Rows from block 5 of a small sound classifier, named by matrix and row number. Rows with one number within an expert belong to one neuron, the router's apart. Each number is 50 + 10 x the weight over its row's rms, rounded and kept within 0 to 99. All counts start at 0. After the name is the row's rms in percent of the matrix's.
After each expert's rows are labels from the 100 clips, of 14976, where the router gives the expert most weight on average: "responds to" is what is common among them. Only what is clearly more common there than usual is listed. The data: read English sentences (LibriTTS-R).
# router: slot weights (model.blocks.5.mlp.router.weight, 16x128), inputs 0-127
# up: expert up (model.blocks.5.mlp.up, 8x128x128), inputs 0-127
# down: expert down (model.blocks.5.mlp.down, 8x128x128, transposed), outputs 0-127

# expert 0
router.0 068:54 56 62 54 49 35 42 58 46 42 43 56 60 44 38 59 52 45 60 48 55 36 53 49 43 33 33 66 68 57 44 36 38 37 59 52 38 67 51 32 41 58 57 51 55 51 55 67 58 64 64 54 57 59 51 53 50 53 55 58 57 45 44 51 57 30 48 43 47 58 56 55 42 59 47 45 67 57 56 60 62 56 65 32 72 61 62 60 61 39 53 51 35 49 30 51 31 47 39 34 44 35 58 41 29 54 44 37 56 28 55 49 52 39 45 45 43 44 57 47 45 43 46 44 29 44 33 53
router.1 068:52 57 64 56 50 34 42 56 47 43 43 54 61 45 37 60 52 48 60 49 54 37 53 49 43 30 35 64 69 58 42 36 37 38 60 51 35 68 51 31 41 58 57 53 53 52 55 67 55 66 63 52 59 60 51 53 47 55 54 59 60 45 46 54 56 31 47 42 49 60 58 56 42 55 46 44 69 54 57 59 60 54 64 32 72 60 61 60 61 38 52 49 38 50 32 49 31 49 39 33 43 38 58 40 28 53 45 38 54 27 57 49 51 40 44 44 41 44 57 48 45 44 45 44 30 44 33 54
up.15 026:52 46 19 46 47 50 49 47 48 43 44 48 45 45 52 29 43 34 51 54 48 54 46 44 43 53 55 49 52 50 56 52 50 45 41 47 52 50 31 53 49 32 51 48 50 25 52 49 66 18 43 47 49 45 39 60 47 51 51 48 45 46 54 29 48 55 31 51 44 47 23 53 53 48 50 45 21 63 43 44 37 45 50 56 48 48 44 45 45 38 49 48 49 47 51 59 66 66 69 55 77 49 48 78 52 52 67 54 52 66 71 53 53 49 63 57 58 54 53 54 55 56 56 50 68 56 59 49
down.15 016:55 55 41 43 51 61 46 44 52 67 57 39 37 40 41 67 54 64 34 35 47 30 46 22 53 61 44 41 42 48 51 59 63 61 55 42 63 39 62 60 62 42 43 59 37 56 42 39 43 47 52 53 39 53 53 42 43 42 39 41 63 59 38 67 41 44 63 48 55 38 50 46 49 47 58 40 64 28 54 47 47 53 38 36 35 61 29 42 49 47 38 43 32 45 61 42 65 56 56 59 38 65 49 47 39 45 56 62 41 58 46 57 42 61 25 54 51 55 48 59 53 54 43 52 55 50 26 49
up.24 006:50 48 70 65 63 54 48 50 46 59 44 48 48 59 47 72 64 60 49 43 51 39 53 57 59 53 44 48 45 48 47 53 55 63 60 49 54 47 72 52 53 64 45 62 44 79 49 47 27 58 59 54 47 49 71 10 47 48 42 51 55 42 59 65 45 43 67 40 51 38 63 48 50 48 52 43 83 36 49 50 53 61 47 42 51 40 54 50 48 61 43 44 62 53 51 38 48 39 54 51 36 61 52 37 56 47 47 51 43 32 54 60 45 67 34 35 48 56 49 63 50 47 40 52 48 49 50 52
down.24 010:43 69 48 38 45 52 40 50 50 31 74 50 48 33 50 44 39 32 43 47 29 50 27 40 45 51 55 50 50 62 51 51 54 46 56 54 53 49 43 50 53 42 59 44 51 49 38 49 55 29 48 62 51 62 44 54 46 45 47 49 46 59 40 54 49 42 42 55 54 64 44 38 44 69 45 63 42 46 61 56 51 43 50 58 48 82 59 51 57 27 54 48 31 59 51 52 41 72 45 50 52 38 57 40 39 41 64 50 51 60 30 43 52 35 63 76 43 47 44 49 53 54 68 56 38 50 36 57
responds to: voice: male

# expert 6
router.12 098:41 60 40 60 51 36 51 59 42 57 50 55 55 46 45 63 63 68 59 48 45 48 47 26 51 39 55 61 56 57 52 35 39 60 74 57 37 64 55 36 43 51 63 60 59 62 41 66 57 56 61 31 61 46 53 69 56 43 57 60 51 64 58 59 55 43 51 53 55 48 50 36 50 70 41 58 65 60 52 51 50 54 58 31 45 38 55 61 52 46 65 60 36 41 35 64 35 56 33 37 40 33 55 34 42 41 37 36 50 40 45 56 55 56 53 46 52 40 40 50 55 52 67 60 35 53 39 55
router.13 098:40 57 41 56 47 35 52 58 46 51 51 56 56 44 45 66 57 65 58 45 41 44 44 31 54 38 55 61 57 56 54 36 38 61 76 59 37 63 54 36 43 52 62 57 59 63 40 66 56 57 62 33 63 46 53 66 57 41 57 59 53 65 55 59 54 41 54 52 56 51 50 34 51 70 40 56 67 57 51 53 49 54 58 34 44 40 55 62 52 44 68 59 34 44 34 63 37 52 30 38 40 33 54 35 41 39 36 36 53 40 50 53 55 56 56 48 51 38 40 48 57 55 69 62 36 55 40 55
up.7 189:66 43 54 63 66 56 45 43 42 52 34 42 37 56 40 60 63 57 36 39 46 40 47 50 57 53 40 46 55 49 54 70 52 52 58 42 58 56 66 59 54 51 45 67 48 63 65 55 47 54 69 49 43 31 70 35 43 60 51 47 56 40 63 53 47 46 47 35 48 35 53 54 56 40 56 33 65 52 41 46 47 77 53 47 51 32 37 42 31 48 38 35 61 43 55 37 47 46 59 49 46 65 38 51 53 58 56 63 49 47 66 66 41 54 38 32 53 66 60 61 56 53 31 50 51 57 56 42
down.7 183:45 47 46 46 57 79 52 46 62 38 61 44 41 44 52 56 45 45 35 54 35 49 34 47 54 66 49 39 39 51 53 62 83 50 60 54 85 20 48 60 73 40 42 55 46 58 41 23 45 41 60 59 52 50 57 43 40 44 35 42 48 58 46 60 39 49 44 45 58 43 50 46 47 46 48 57 52 41 44 55 53 51 41 68 49 69 47 42 55 40 45 35 50 44 76 37 51 35 47 61 42 54 52 63 46 43 54 52 50 54 46 46 52 51 47 58 47 38 50 55 55 56 47 55 49 52 43 53
up.8 008:61 42 43 55 55 62 64 32 54 47 56 36 35 53 62 45 52 47 50 58 49 55 50 48 38 65 49 36 35 35 64 62 63 51 54 38 65 37 52 66 60 39 36 55 40 52 57 37 38 39 54 53 37 47 57 48 36 57 38 32 50 41 59 49 35 63 43 46 54 50 42 51 68 56 62 56 50 45 35 34 49 49 43 53 45 53 56 32 42 44 34 32 60 38 61 32 56 59 57 69 44 40 34 56 57 57 55 60 36 59 46 59 38 48 46 53 67 59 54 66 61 65 46 53 62 63 57 37
down.8 010:59 42 52 67 64 57 43 53 48 60 39 38 43 45 37 59 67 52 41 48 53 44 52 50 48 55 50 44 47 47 40 61 58 62 67 39 59 43 67 55 58 50 36 67 37 66 49 46 40 45 67 45 43 48 66 35 36 48 36 49 52 29 63 62 38 50 43 46 46 37 52 52 42 49 57 42 66 45 41 51 49 75 39 40 59 38 39 49 49 49 35 36 63 41 54 36 46 62 67 48 45 63 56 47 64 54 71 60 43 52 60 69 39 61 40 40 45 68 55 69 45 45 41 44 54 41 50 51
responds to: voice: male

# expert 5
router.10 081:59 40 52 37 52 65 44 36 36 53 36 48 44 43 58 52 45 53 49 47 46 42 47 51 69 62 49 40 35 44 59 57 59 52 36 45 59 40 61 66 57 54 46 45 44 46 57 37 36 44 44 52 38 46 56 22 49 55 46 37 41 39 42 46 49 54 55 41 39 34 53 56 57 30 64 41 47 35 47 37 38 43 43 56 48 42 44 36 36 78 42 51 62 65 64 52 65 35 71 71 53 70 44 52 56 57 67 65 45 54 54 52 44 63 50 54 58 65 57 52 58 57 45 54 61 57 58 44
router.11 081:61 44 50 40 49 65 42 37 36 44 33 51 45 44 55 48 46 50 43 41 43 38 43 57 74 61 53 42 38 45 58 57 57 47 31 45 57 42 55 62 56 57 48 43 48 44 58 39 44 46 48 54 41 46 54 24 53 56 51 36 43 38 40 45 52 46 56 36 34 29 54 54 57 31 64 36 47 40 49 36 43 49 48 56 46 43 40 36 37 75 45 50 59 65 63 54 61 31 68 70 62 76 44 50 54 57 70 63 48 50 58 50 46 55 54 53 59 66 56 52 58 58 50 53 57 58 61 45
up.37 171:45 52 53 66 65 64 53 52 53 53 41 49 43 57 38 61 66 45 27 27 37 28 43 62 44 58 45 44 47 53 54 60 59 56 55 49 64 41 59 58 58 60 48 64 50 49 38 41 58 52 67 56 50 30 67 44 49 35 48 52 50 41 58 40 47 50 55 45 49 42 45 31 53 47 46 45 68 57 50 46 55 82 57 56 51 30 39 44 39 34 43 44 53 45 61 41 49 48 57 59 51 55 54 51 64 32 46 58 52 44 64 65 48 45 35 28 48 59 38 58 58 56 38 65 61 55 61 57
down.37 074:57 54 43 52 53 70 48 52 52 50 39 43 33 50 44 53 54 46 28 44 42 40 41 39 58 66 48 39 36 56 59 72 72 41 55 47 72 38 55 62 63 52 48 60 52 53 45 43 71 43 73 49 47 34 56 53 53 41 54 49 47 53 51 50 52 42 30 42 41 28 49 45 56 51 60 47 55 58 50 38 64 69 52 66 45 41 42 41 36 40 49 38 52 41 70 48 46 16 55 61 56 51 58 57 46 41 49 64 49 42 62 53 43 43 49 36 51 56 47 45 59 58 42 59 48 60 43 60
up.44 078:51 51 48 60 62 64 52 40 50 49 40 50 45 56 44 53 60 46 24 31 34 28 37 63 45 59 51 43 45 53 63 61 57 51 42 50 62 42 57 62 56 54 48 56 52 50 45 40 51 33 61 62 50 30 61 42 47 43 49 42 44 35 56 40 47 55 50 39 46 40 40 35 56 39 51 40 55 53 48 41 54 72 60 63 48 43 38 39 37 36 37 46 64 46 62 40 56 45 69 64 54 57 44 54 73 40 64 59 53 54 63 59 50 48 41 40 54 58 42 59 63 62 41 66 71 63 69 50
down.44 042:44 50 46 46 43 25 51 56 54 53 42 70 67 49 51 49 43 47 54 49 52 47 55 53 54 31 50 68 65 57 53 35 25 35 43 65 26 77 44 33 23 50 58 43 65 43 46 77 62 55 44 49 64 48 43 52 62 44 64 58 55 58 45 32 66 50 53 48 49 48 50 50 51 48 45 41 43 53 56 50 54 49 65 57 50 44 51 58 56 50 62 72 48 53 30 59 58 33 54 40 54 46 52 50 46 45 48 38 68 51 61 44 69 44 48 44 50 43 45 33 51 50 48 52 53 53 49 55
responds to: voice: female

# expert 3
router.6 083:60 42 50 39 48 70 53 36 54 45 46 45 43 43 59 36 41 43 47 50 47 46 46 60 54 66 54 35 38 41 56 68 66 51 26 45 68 33 47 64 63 47 42 49 44 34 57 32 45 40 46 61 40 46 50 36 48 57 44 37 45 38 53 40 45 58 45 45 52 42 42 57 55 28 62 47 35 42 45 40 40 46 42 60 50 53 40 34 42 64 44 41 57 55 70 39 64 44 70 70 60 64 43 61 57 57 72 66 47 60 50 45 42 45 54 60 55 57 57 54 53 55 40 52 61 56 61 44
router.7 084:60 41 51 40 50 70 51 38 53 44 46 44 41 42 58 40 42 38 47 51 47 46 46 59 56 67 55 35 37 42 54 69 67 49 24 45 68 32 41 66 65 47 41 47 44 32 56 32 46 42 46 64 39 47 50 40 47 56 43 36 47 42 54 41 45 58 42 46 50 44 43 55 54 31 63 44 37 41 46 39 42 45 42 59 51 55 40 32 40 62 44 41 57 58 70 39 63 47 69 70 59 64 43 60 55 56 73 65 45 61 55 45 41 42 55 60 55 57 56 53 54 54 41 53 61 55 61 44
up.29 039:47 56 46 61 60 57 51 46 45 57 44 51 42 65 39 58 66 50 25 33 39 34 40 61 54 62 47 45 43 54 61 58 53 62 47 48 52 53 61 65 50 58 56 58 51 51 41 48 43 45 66 54 46 30 61 48 48 38 55 46 44 43 56 48 50 45 48 44 44 35 45 35 59 37 47 46 61 54 50 39 49 76 63 56 43 26 32 39 28 45 40 48 60 48 53 46 52 42 50 65 53 68 53 55 70 34 49 62 45 42 58 63 49 57 37 33 55 67 36 58 62 61 39 64 64 58 65 56
down.29 069:43 42 48 57 61 73 48 48 45 60 43 42 31 54 44 59 60 60 59 58 51 45 56 50 53 66 57 30 31 50 49 68 71 50 64 42 74 22 55 67 73 60 42 56 41 62 37 24 43 61 54 49 37 50 54 39 39 38 39 47 56 38 58 58 42 50 54 41 51 47 54 43 48 57 45 49 59 50 44 40 56 53 32 40 51 44 51 37 43 54 38 37 53 49 73 42 50 54 48 66 41 50 58 38 50 36 48 65 39 50 46 58 37 55 44 41 47 51 39 55 55 50 46 60 53 53 53 59
up.33 006:47 43 55 47 51 52 46 49 46 66 44 49 49 55 49 63 55 65 53 46 42 34 44 37 58 53 50 50 46 49 53 53 57 81 75 50 54 47 66 51 52 56 46 47 45 72 47 47 17 51 51 37 49 48 55 26 48 47 40 48 58 50 58 58 38 53 60 47 51 31 62 45 48 37 48 44 69 34 42 48 20 54 46 47 50 33 26 49 48 58 44 49 55 49 52 45 66 46 56 52 34 72 50 50 58 49 59 50 48 51 60 50 50 82 48 52 52 50 48 67 55 52 57 56 62 52 57 51
down.33 006:42 53 48 50 47 43 52 62 63 56 37 65 62 67 66 46 48 64 53 49 63 48 64 59 46 40 39 56 54 47 54 41 38 44 33 59 40 59 46 43 39 42 55 47 57 35 63 58 57 60 38 61 58 56 43 60 64 59 63 64 45 57 49 41 58 66 77 47 63 53 56 68 61 29 43 50 37 61 55 48 63 51 59 63 47 40 57 57 51 64 52 60 55 46 42 57 55 38 62 42 51 59 35 55 51 60 35 41 57 59 80 47 53 47 48 26 50 44 60 41 45 47 40 42 57 49 64 37
responds to: voice: female

# expert 2
router.4 111:41 56 38 42 46 38 52 55 42 55 53 57 55 43 49 64 49 72 65 52 38 50 43 32 55 42 60 59 49 52 59 33 37 41 60 60 38 61 56 41 42 43 62 38 63 63 43 63 52 51 50 32 59 41 46 67 61 44 62 56 49 68 48 63 57 49 46 53 57 59 51 39 56 64 43 54 53 62 48 45 43 47 57 42 44 49 60 56 43 53 69 66 40 48 38 65 42 51 26 44 44 36 51 33 38 43 34 36 49 48 35 39 57 63 63 52 57 32 42 39 64 60 64 69 37 60 43 53
router.5 100:41 58 37 54 52 37 51 57 41 65 54 55 54 43 46 63 61 71 61 54 44 54 46 25 50 41 62 59 53 55 54 35 39 56 71 58 39 62 59 38 43 49 61 53 59 66 42 64 54 55 57 34 59 45 53 73 57 44 58 58 48 62 59 62 52 48 49 58 56 52 51 38 52 70 42 59 62 61 48 51 47 50 57 31 45 45 59 60 50 50 66 62 37 41 36 64 36 62 35 38 36 32 53 32 39 43 43 36 47 46 35 50 52 54 59 48 53 38 42 49 58 54 66 62 36 56 39 52
up.7 021:59 42 52 49 60 64 52 36 46 50 49 40 37 50 53 53 51 55 54 52 49 47 49 47 53 60 50 39 40 37 62 60 66 57 58 41 63 37 53 61 62 54 38 53 38 60 59 37 22 52 48 51 40 48 55 27 37 58 35 35 53 46 50 56 32 56 57 43 51 45 61 54 61 44 62 48 61 33 39 38 35 48 41 43 49 49 48 36 42 56 28 37 62 55 61 36 62 50 60 64 41 51 36 43 52 59 59 61 39 54 53 63 40 72 48 52 61 62 57 77 60 61 52 53 62 62 58 39
down.7 020:70 43 54 62 67 58 48 46 50 61 41 37 43 51 47 57 68 54 43 49 55 42 52 56 48 56 49 40 46 42 42 64 60 61 65 37 60 43 66 56 60 55 35 69 34 64 57 42 42 55 66 53 39 48 67 35 37 57 36 46 48 29 59 60 37 52 46 39 49 37 53 55 48 53 64 47 65 45 45 49 55 72 38 46 59 42 43 48 48 55 33 36 60 39 56 35 44 58 63 52 42 57 47 37 55 55 69 61 40 49 48 68 35 55 40 40 45 69 59 68 45 45 38 47 45 43 55 43
up.8 119:62 53 66 56 58 58 41 42 37 50 39 49 46 55 45 52 53 40 47 45 50 44 48 57 50 54 41 45 52 45 50 65 55 47 44 46 57 46 54 56 55 61 46 53 48 37 60 45 56 48 57 55 44 46 54 21 48 60 52 43 55 35 54 46 51 43 46 41 42 39 50 55 49 37 59 41 51 54 54 49 53 55 55 56 60 46 42 42 45 45 39 38 71 59 57 28 46 42 56 55 57 58 38 47 53 58 56 59 54 40 60 56 46 44 37 44 46 58 58 53 45 48 00 45 52 51 55 41
down.8 044:18 59 46 52 53 44 57 57 56 34 72 65 57 50 61 58 62 36 56 48 33 45 35 57 43 45 58 57 55 76 58 48 46 36 56 66 45 56 42 43 45 47 70 36 62 51 42 57 54 44 37 66 67 55 39 46 57 46 53 57 53 52 43 47 60 50 66 53 69 59 52 37 50 59 32 49 47 39 65 56 51 49 45 60 51 63 61 57 51 37 59 53 43 52 43 48 54 54 40 44 42 38 40 39 56 44 49 38 58 65 34 33 55 42 58 54 42 33 41 38 56 58 70 56 58 52 57 45
responds to: voice: male; the word "the"

# expert 7
router.14 084:45 59 51 51 49 30 44 58 40 50 44 60 62 43 40 59 55 58 60 46 47 41 45 46 53 31 46 68 70 58 45 32 33 46 66 57 33 70 53 32 37 59 63 50 58 54 48 73 57 60 60 42 60 52 56 54 56 48 61 60 51 52 41 46 61 34 48 37 50 51 54 40 45 66 43 45 66 59 61 59 60 57 63 35 58 52 56 61 60 40 64 58 34 53 28 58 35 43 46 34 50 37 57 37 36 45 48 32 56 35 56 51 54 43 56 46 44 39 45 41 51 45 60 57 34 47 40 53
router.15 084:46 59 52 53 50 30 44 60 39 48 44 60 61 44 40 61 57 57 61 47 46 41 46 47 52 31 43 68 69 57 46 32 31 46 69 57 32 70 52 32 38 60 63 51 59 55 46 72 56 62 61 43 61 50 56 54 56 48 61 60 53 51 43 47 62 36 47 38 49 51 54 42 43 65 44 47 63 58 60 58 59 57 62 36 60 52 55 62 60 40 63 58 35 53 28 57 35 43 45 33 49 38 56 38 37 45 48 32 55 35 55 51 54 42 56 47 43 38 45 42 49 47 58 54 33 48 39 54
up.7 026:54 45 21 51 48 57 63 42 59 48 61 42 38 51 57 36 51 36 46 59 46 57 46 46 30 58 55 44 44 45 63 56 56 47 49 46 58 45 39 58 55 25 45 53 46 39 52 44 63 24 51 53 47 45 48 61 44 51 46 41 40 41 58 36 42 67 30 54 53 51 28 49 64 63 50 60 34 56 36 37 46 48 47 62 43 58 50 39 44 28 47 40 51 30 56 42 60 68 58 62 54 42 45 71 57 52 58 54 48 74 49 53 50 40 58 56 65 51 50 60 61 64 53 54 64 62 58 45
down.7 044:61 44 62 63 60 54 54 46 51 72 31 45 47 64 47 61 64 65 55 50 71 49 73 59 56 53 37 43 44 37 44 57 54 59 54 41 53 45 68 55 55 63 39 62 43 62 57 46 39 72 62 41 41 47 66 43 45 54 44 48 53 39 59 56 44 58 63 43 45 41 64 58 54 49 63 46 65 51 42 45 56 62 42 43 60 35 39 47 44 74 40 44 64 42 55 42 44 39 52 53 38 56 52 44 56 48 46 56 40 40 42 62 38 57 33 20 52 60 49 58 46 43 28 50 47 49 55 50
up.8 027:51 46 37 57 56 52 71 43 62 46 75 45 44 56 65 48 54 43 43 61 48 62 43 51 31 59 50 46 41 45 68 51 56 48 53 47 54 46 45 55 55 30 45 52 48 52 48 46 51 34 53 64 48 45 51 61 44 53 45 45 37 43 56 61 44 66 49 48 65 66 35 46 71 62 51 68 48 52 39 36 68 53 48 62 36 74 69 44 44 40 46 43 60 34 56 36 41 62 39 57 36 35 45 53 61 48 40 49 44 65 32 49 46 34 49 58 67 45 47 55 62 68 50 58 48 65 55 45
down.8 034:63 45 60 64 62 55 52 44 52 71 31 43 44 61 44 62 62 64 50 47 68 47 73 58 58 55 45 43 43 36 45 59 55 58 55 40 56 45 68 57 57 65 38 65 42 62 56 44 41 70 63 42 41 46 68 41 44 52 44 45 54 38 59 55 44 56 62 44 45 38 61 56 54 47 66 47 65 52 40 43 54 63 42 41 53 32 35 44 42 68 40 42 65 45 54 42 44 41 53 52 43 58 51 44 52 49 48 58 40 42 52 65 38 58 32 22 52 64 50 61 46 44 30 50 52 46 57 49
responds to: voice: male

# expert 4
router.8 092:48 57 57 43 39 33 43 58 44 34 42 61 61 45 43 53 45 54 54 44 48 39 48 50 59 32 42 68 70 58 47 34 33 40 62 59 36 69 44 32 36 60 60 45 58 51 51 70 61 62 58 52 64 55 46 50 55 52 59 57 54 54 36 52 58 33 54 41 50 51 58 48 43 58 44 44 59 55 58 59 64 59 64 34 57 58 60 61 60 49 62 58 36 58 32 56 36 35 45 34 62 44 56 36 32 51 48 32 59 33 54 43 56 43 59 52 42 37 51 38 47 45 60 49 33 47 38 52
router.9 091:47 57 56 44 39 33 43 58 42 34 42 61 62 46 42 52 45 53 56 45 49 40 48 50 60 31 42 68 71 57 47 35 33 41 62 59 35 70 43 32 37 60 60 45 58 50 51 70 62 63 58 52 63 56 47 51 55 51 58 58 53 54 37 50 59 34 53 41 52 52 58 48 44 57 44 44 57 57 57 61 61 58 63 36 56 58 60 61 63 46 61 58 34 59 32 57 37 36 45 34 61 41 55 37 30 49 49 33 58 33 54 45 55 41 60 52 43 37 52 38 47 46 59 50 31 47 38 50
up.7 092:49 49 28 46 49 48 47 51 48 40 47 51 48 48 52 33 46 30 45 55 48 53 44 49 39 50 53 52 53 53 53 50 47 44 31 50 50 53 29 50 47 32 55 48 54 26 47 52 79 32 47 55 52 39 41 81 50 46 56 51 43 48 53 25 54 50 26 53 39 52 20 50 51 53 46 48 24 70 49 48 51 48 52 60 55 52 46 48 44 39 52 51 41 43 49 60 51 65 63 51 71 46 55 78 47 47 58 52 54 59 65 50 55 27 61 54 55 51 47 47 55 53 52 54 57 54 58 55
down.7 103:33 54 38 42 49 47 54 59 68 50 79 53 55 49 61 59 56 50 37 56 43 48 42 31 39 48 48 56 56 62 49 47 50 56 56 61 50 51 48 46 48 30 52 51 50 52 37 52 47 35 44 63 57 58 39 54 47 46 45 56 54 65 41 59 48 59 65 61 70 61 40 43 50 49 31 66 48 31 60 63 43 44 49 62 39 80 42 59 64 38 50 48 28 47 47 40 68 61 47 45 35 58 52 53 50 44 62 41 55 76 35 40 57 50 38 71 43 41 47 52 47 51 46 46 58 45 40 49
up.8 044:54 47 27 58 53 55 66 45 61 53 60 44 38 53 58 37 52 38 43 56 46 65 44 52 29 60 52 45 41 48 59 56 56 44 40 45 58 46 44 59 54 29 49 55 50 36 51 47 70 30 55 52 47 43 50 75 46 52 50 46 34 38 61 33 48 67 26 54 53 54 27 50 62 61 51 61 35 69 40 39 62 49 50 63 42 60 51 41 42 30 48 41 52 32 56 44 48 63 50 60 51 37 46 67 56 50 50 55 48 70 45 51 48 27 51 50 61 51 50 56 59 60 44 53 58 60 56 46
down.8 052:57 40 63 64 62 54 48 49 48 67 33 42 45 50 40 66 64 62 50 41 68 45 72 57 60 54 46 45 47 44 41 60 55 58 61 40 54 47 67 53 56 62 39 63 42 69 53 47 40 63 67 38 41 48 65 35 42 47 41 49 55 37 59 59 41 47 57 47 44 34 65 54 47 56 60 41 70 45 43 47 56 68 41 31 59 33 38 48 44 67 37 42 63 47 54 44 45 48 60 51 46 61 60 43 56 48 52 55 41 42 55 65 39 64 37 26 46 64 48 64 43 42 40 49 51 44 47 60
responds to: voice: male

# expert 1
router.2 150:58 57 57 43 51 47 43 46 32 31 38 56 52 46 48 47 50 27 32 34 42 32 36 71 63 49 46 55 55 52 52 52 48 40 36 57 49 56 46 50 45 62 57 33 57 41 57 55 58 44 52 72 53 41 40 45 60 57 62 47 44 43 43 36 58 40 67 36 36 35 44 52 48 24 55 27 55 56 59 49 51 62 62 62 48 43 30 48 44 48 52 46 49 64 47 47 51 34 66 51 62 73 45 58 53 55 65 49 63 39 69 34 54 49 58 47 48 52 55 50 49 50 47 49 56 48 67 44
router.3 169:60 55 57 45 50 49 42 47 32 34 34 56 52 47 45 47 50 29 31 35 44 33 38 66 63 48 45 54 54 51 51 52 46 41 36 55 48 57 48 50 46 63 56 37 56 40 58 55 58 44 51 65 53 41 41 45 59 59 63 48 43 45 48 33 60 38 67 35 31 31 43 54 49 24 57 26 54 56 57 48 51 64 62 59 45 37 28 49 43 50 53 47 51 62 47 47 51 33 68 51 63 75 45 57 56 56 66 51 62 36 70 38 54 47 55 44 48 54 58 50 49 50 43 46 55 49 66 43
up.7 014:41 54 67 56 51 47 35 62 41 61 25 51 51 48 35 63 54 63 54 45 54 43 60 40 62 48 49 54 53 61 37 50 49 66 70 54 50 54 67 47 52 76 53 56 48 65 35 56 45 68 59 44 53 53 58 39 51 37 51 60 63 50 57 67 52 33 58 57 32 34 61 41 35 53 43 34 68 46 57 58 60 56 50 32 59 38 48 60 55 64 54 50 43 59 47 56 39 43 46 44 55 56 68 42 49 35 49 50 54 27 53 53 51 67 50 45 38 55 40 56 40 39 52 53 44 37 40 64
down.7 028:37 65 50 41 50 42 56 65 56 34 55 62 60 47 59 52 47 46 33 40 41 38 33 52 46 40 48 61 62 67 45 42 43 33 43 68 41 60 45 39 40 44 68 34 64 51 51 60 53 41 51 63 63 52 54 51 64 54 61 61 49 66 41 43 60 52 45 44 57 48 47 51 45 48 36 51 42 63 69 65 53 56 63 79 59 61 46 61 60 28 63 55 38 49 40 45 51 40 52 39 51 55 51 51 42 54 58 38 61 53 57 28 61 36 61 56 41 30 53 37 43 45 51 42 46 42 55 48
up.8 026:52 48 58 58 58 57 46 52 54 71 31 48 47 62 45 63 57 52 51 48 55 43 60 46 54 52 27 47 50 51 44 63 58 78 60 47 57 47 73 53 55 62 45 67 46 51 48 46 34 62 59 44 45 47 65 33 47 46 45 51 57 44 66 51 44 49 42 46 42 25 57 48 43 36 52 43 67 42 48 53 45 57 48 41 58 23 35 50 46 58 41 41 57 50 55 38 53 47 57 51 52 71 55 55 60 46 44 59 48 42 65 67 45 69 29 39 45 66 50 67 45 44 25 47 55 44 52 53
down.8 030:39 60 46 39 54 49 40 60 37 44 49 50 48 41 44 37 50 35 51 48 46 52 46 67 43 52 50 51 52 70 48 48 51 43 48 49 50 49 41 50 50 57 57 50 53 34 42 51 65 48 42 53 55 50 44 61 52 46 51 59 47 36 45 38 54 40 38 55 36 74 39 46 46 77 34 52 44 68 66 53 63 48 51 39 59 58 67 56 51 34 55 54 36 58 49 59 30 96 48 47 64 34 56 30 45 45 50 50 55 46 52 56 54 24 63 56 44 55 43 49 52 49 61 52 38 50 41 51
responds to: voice: female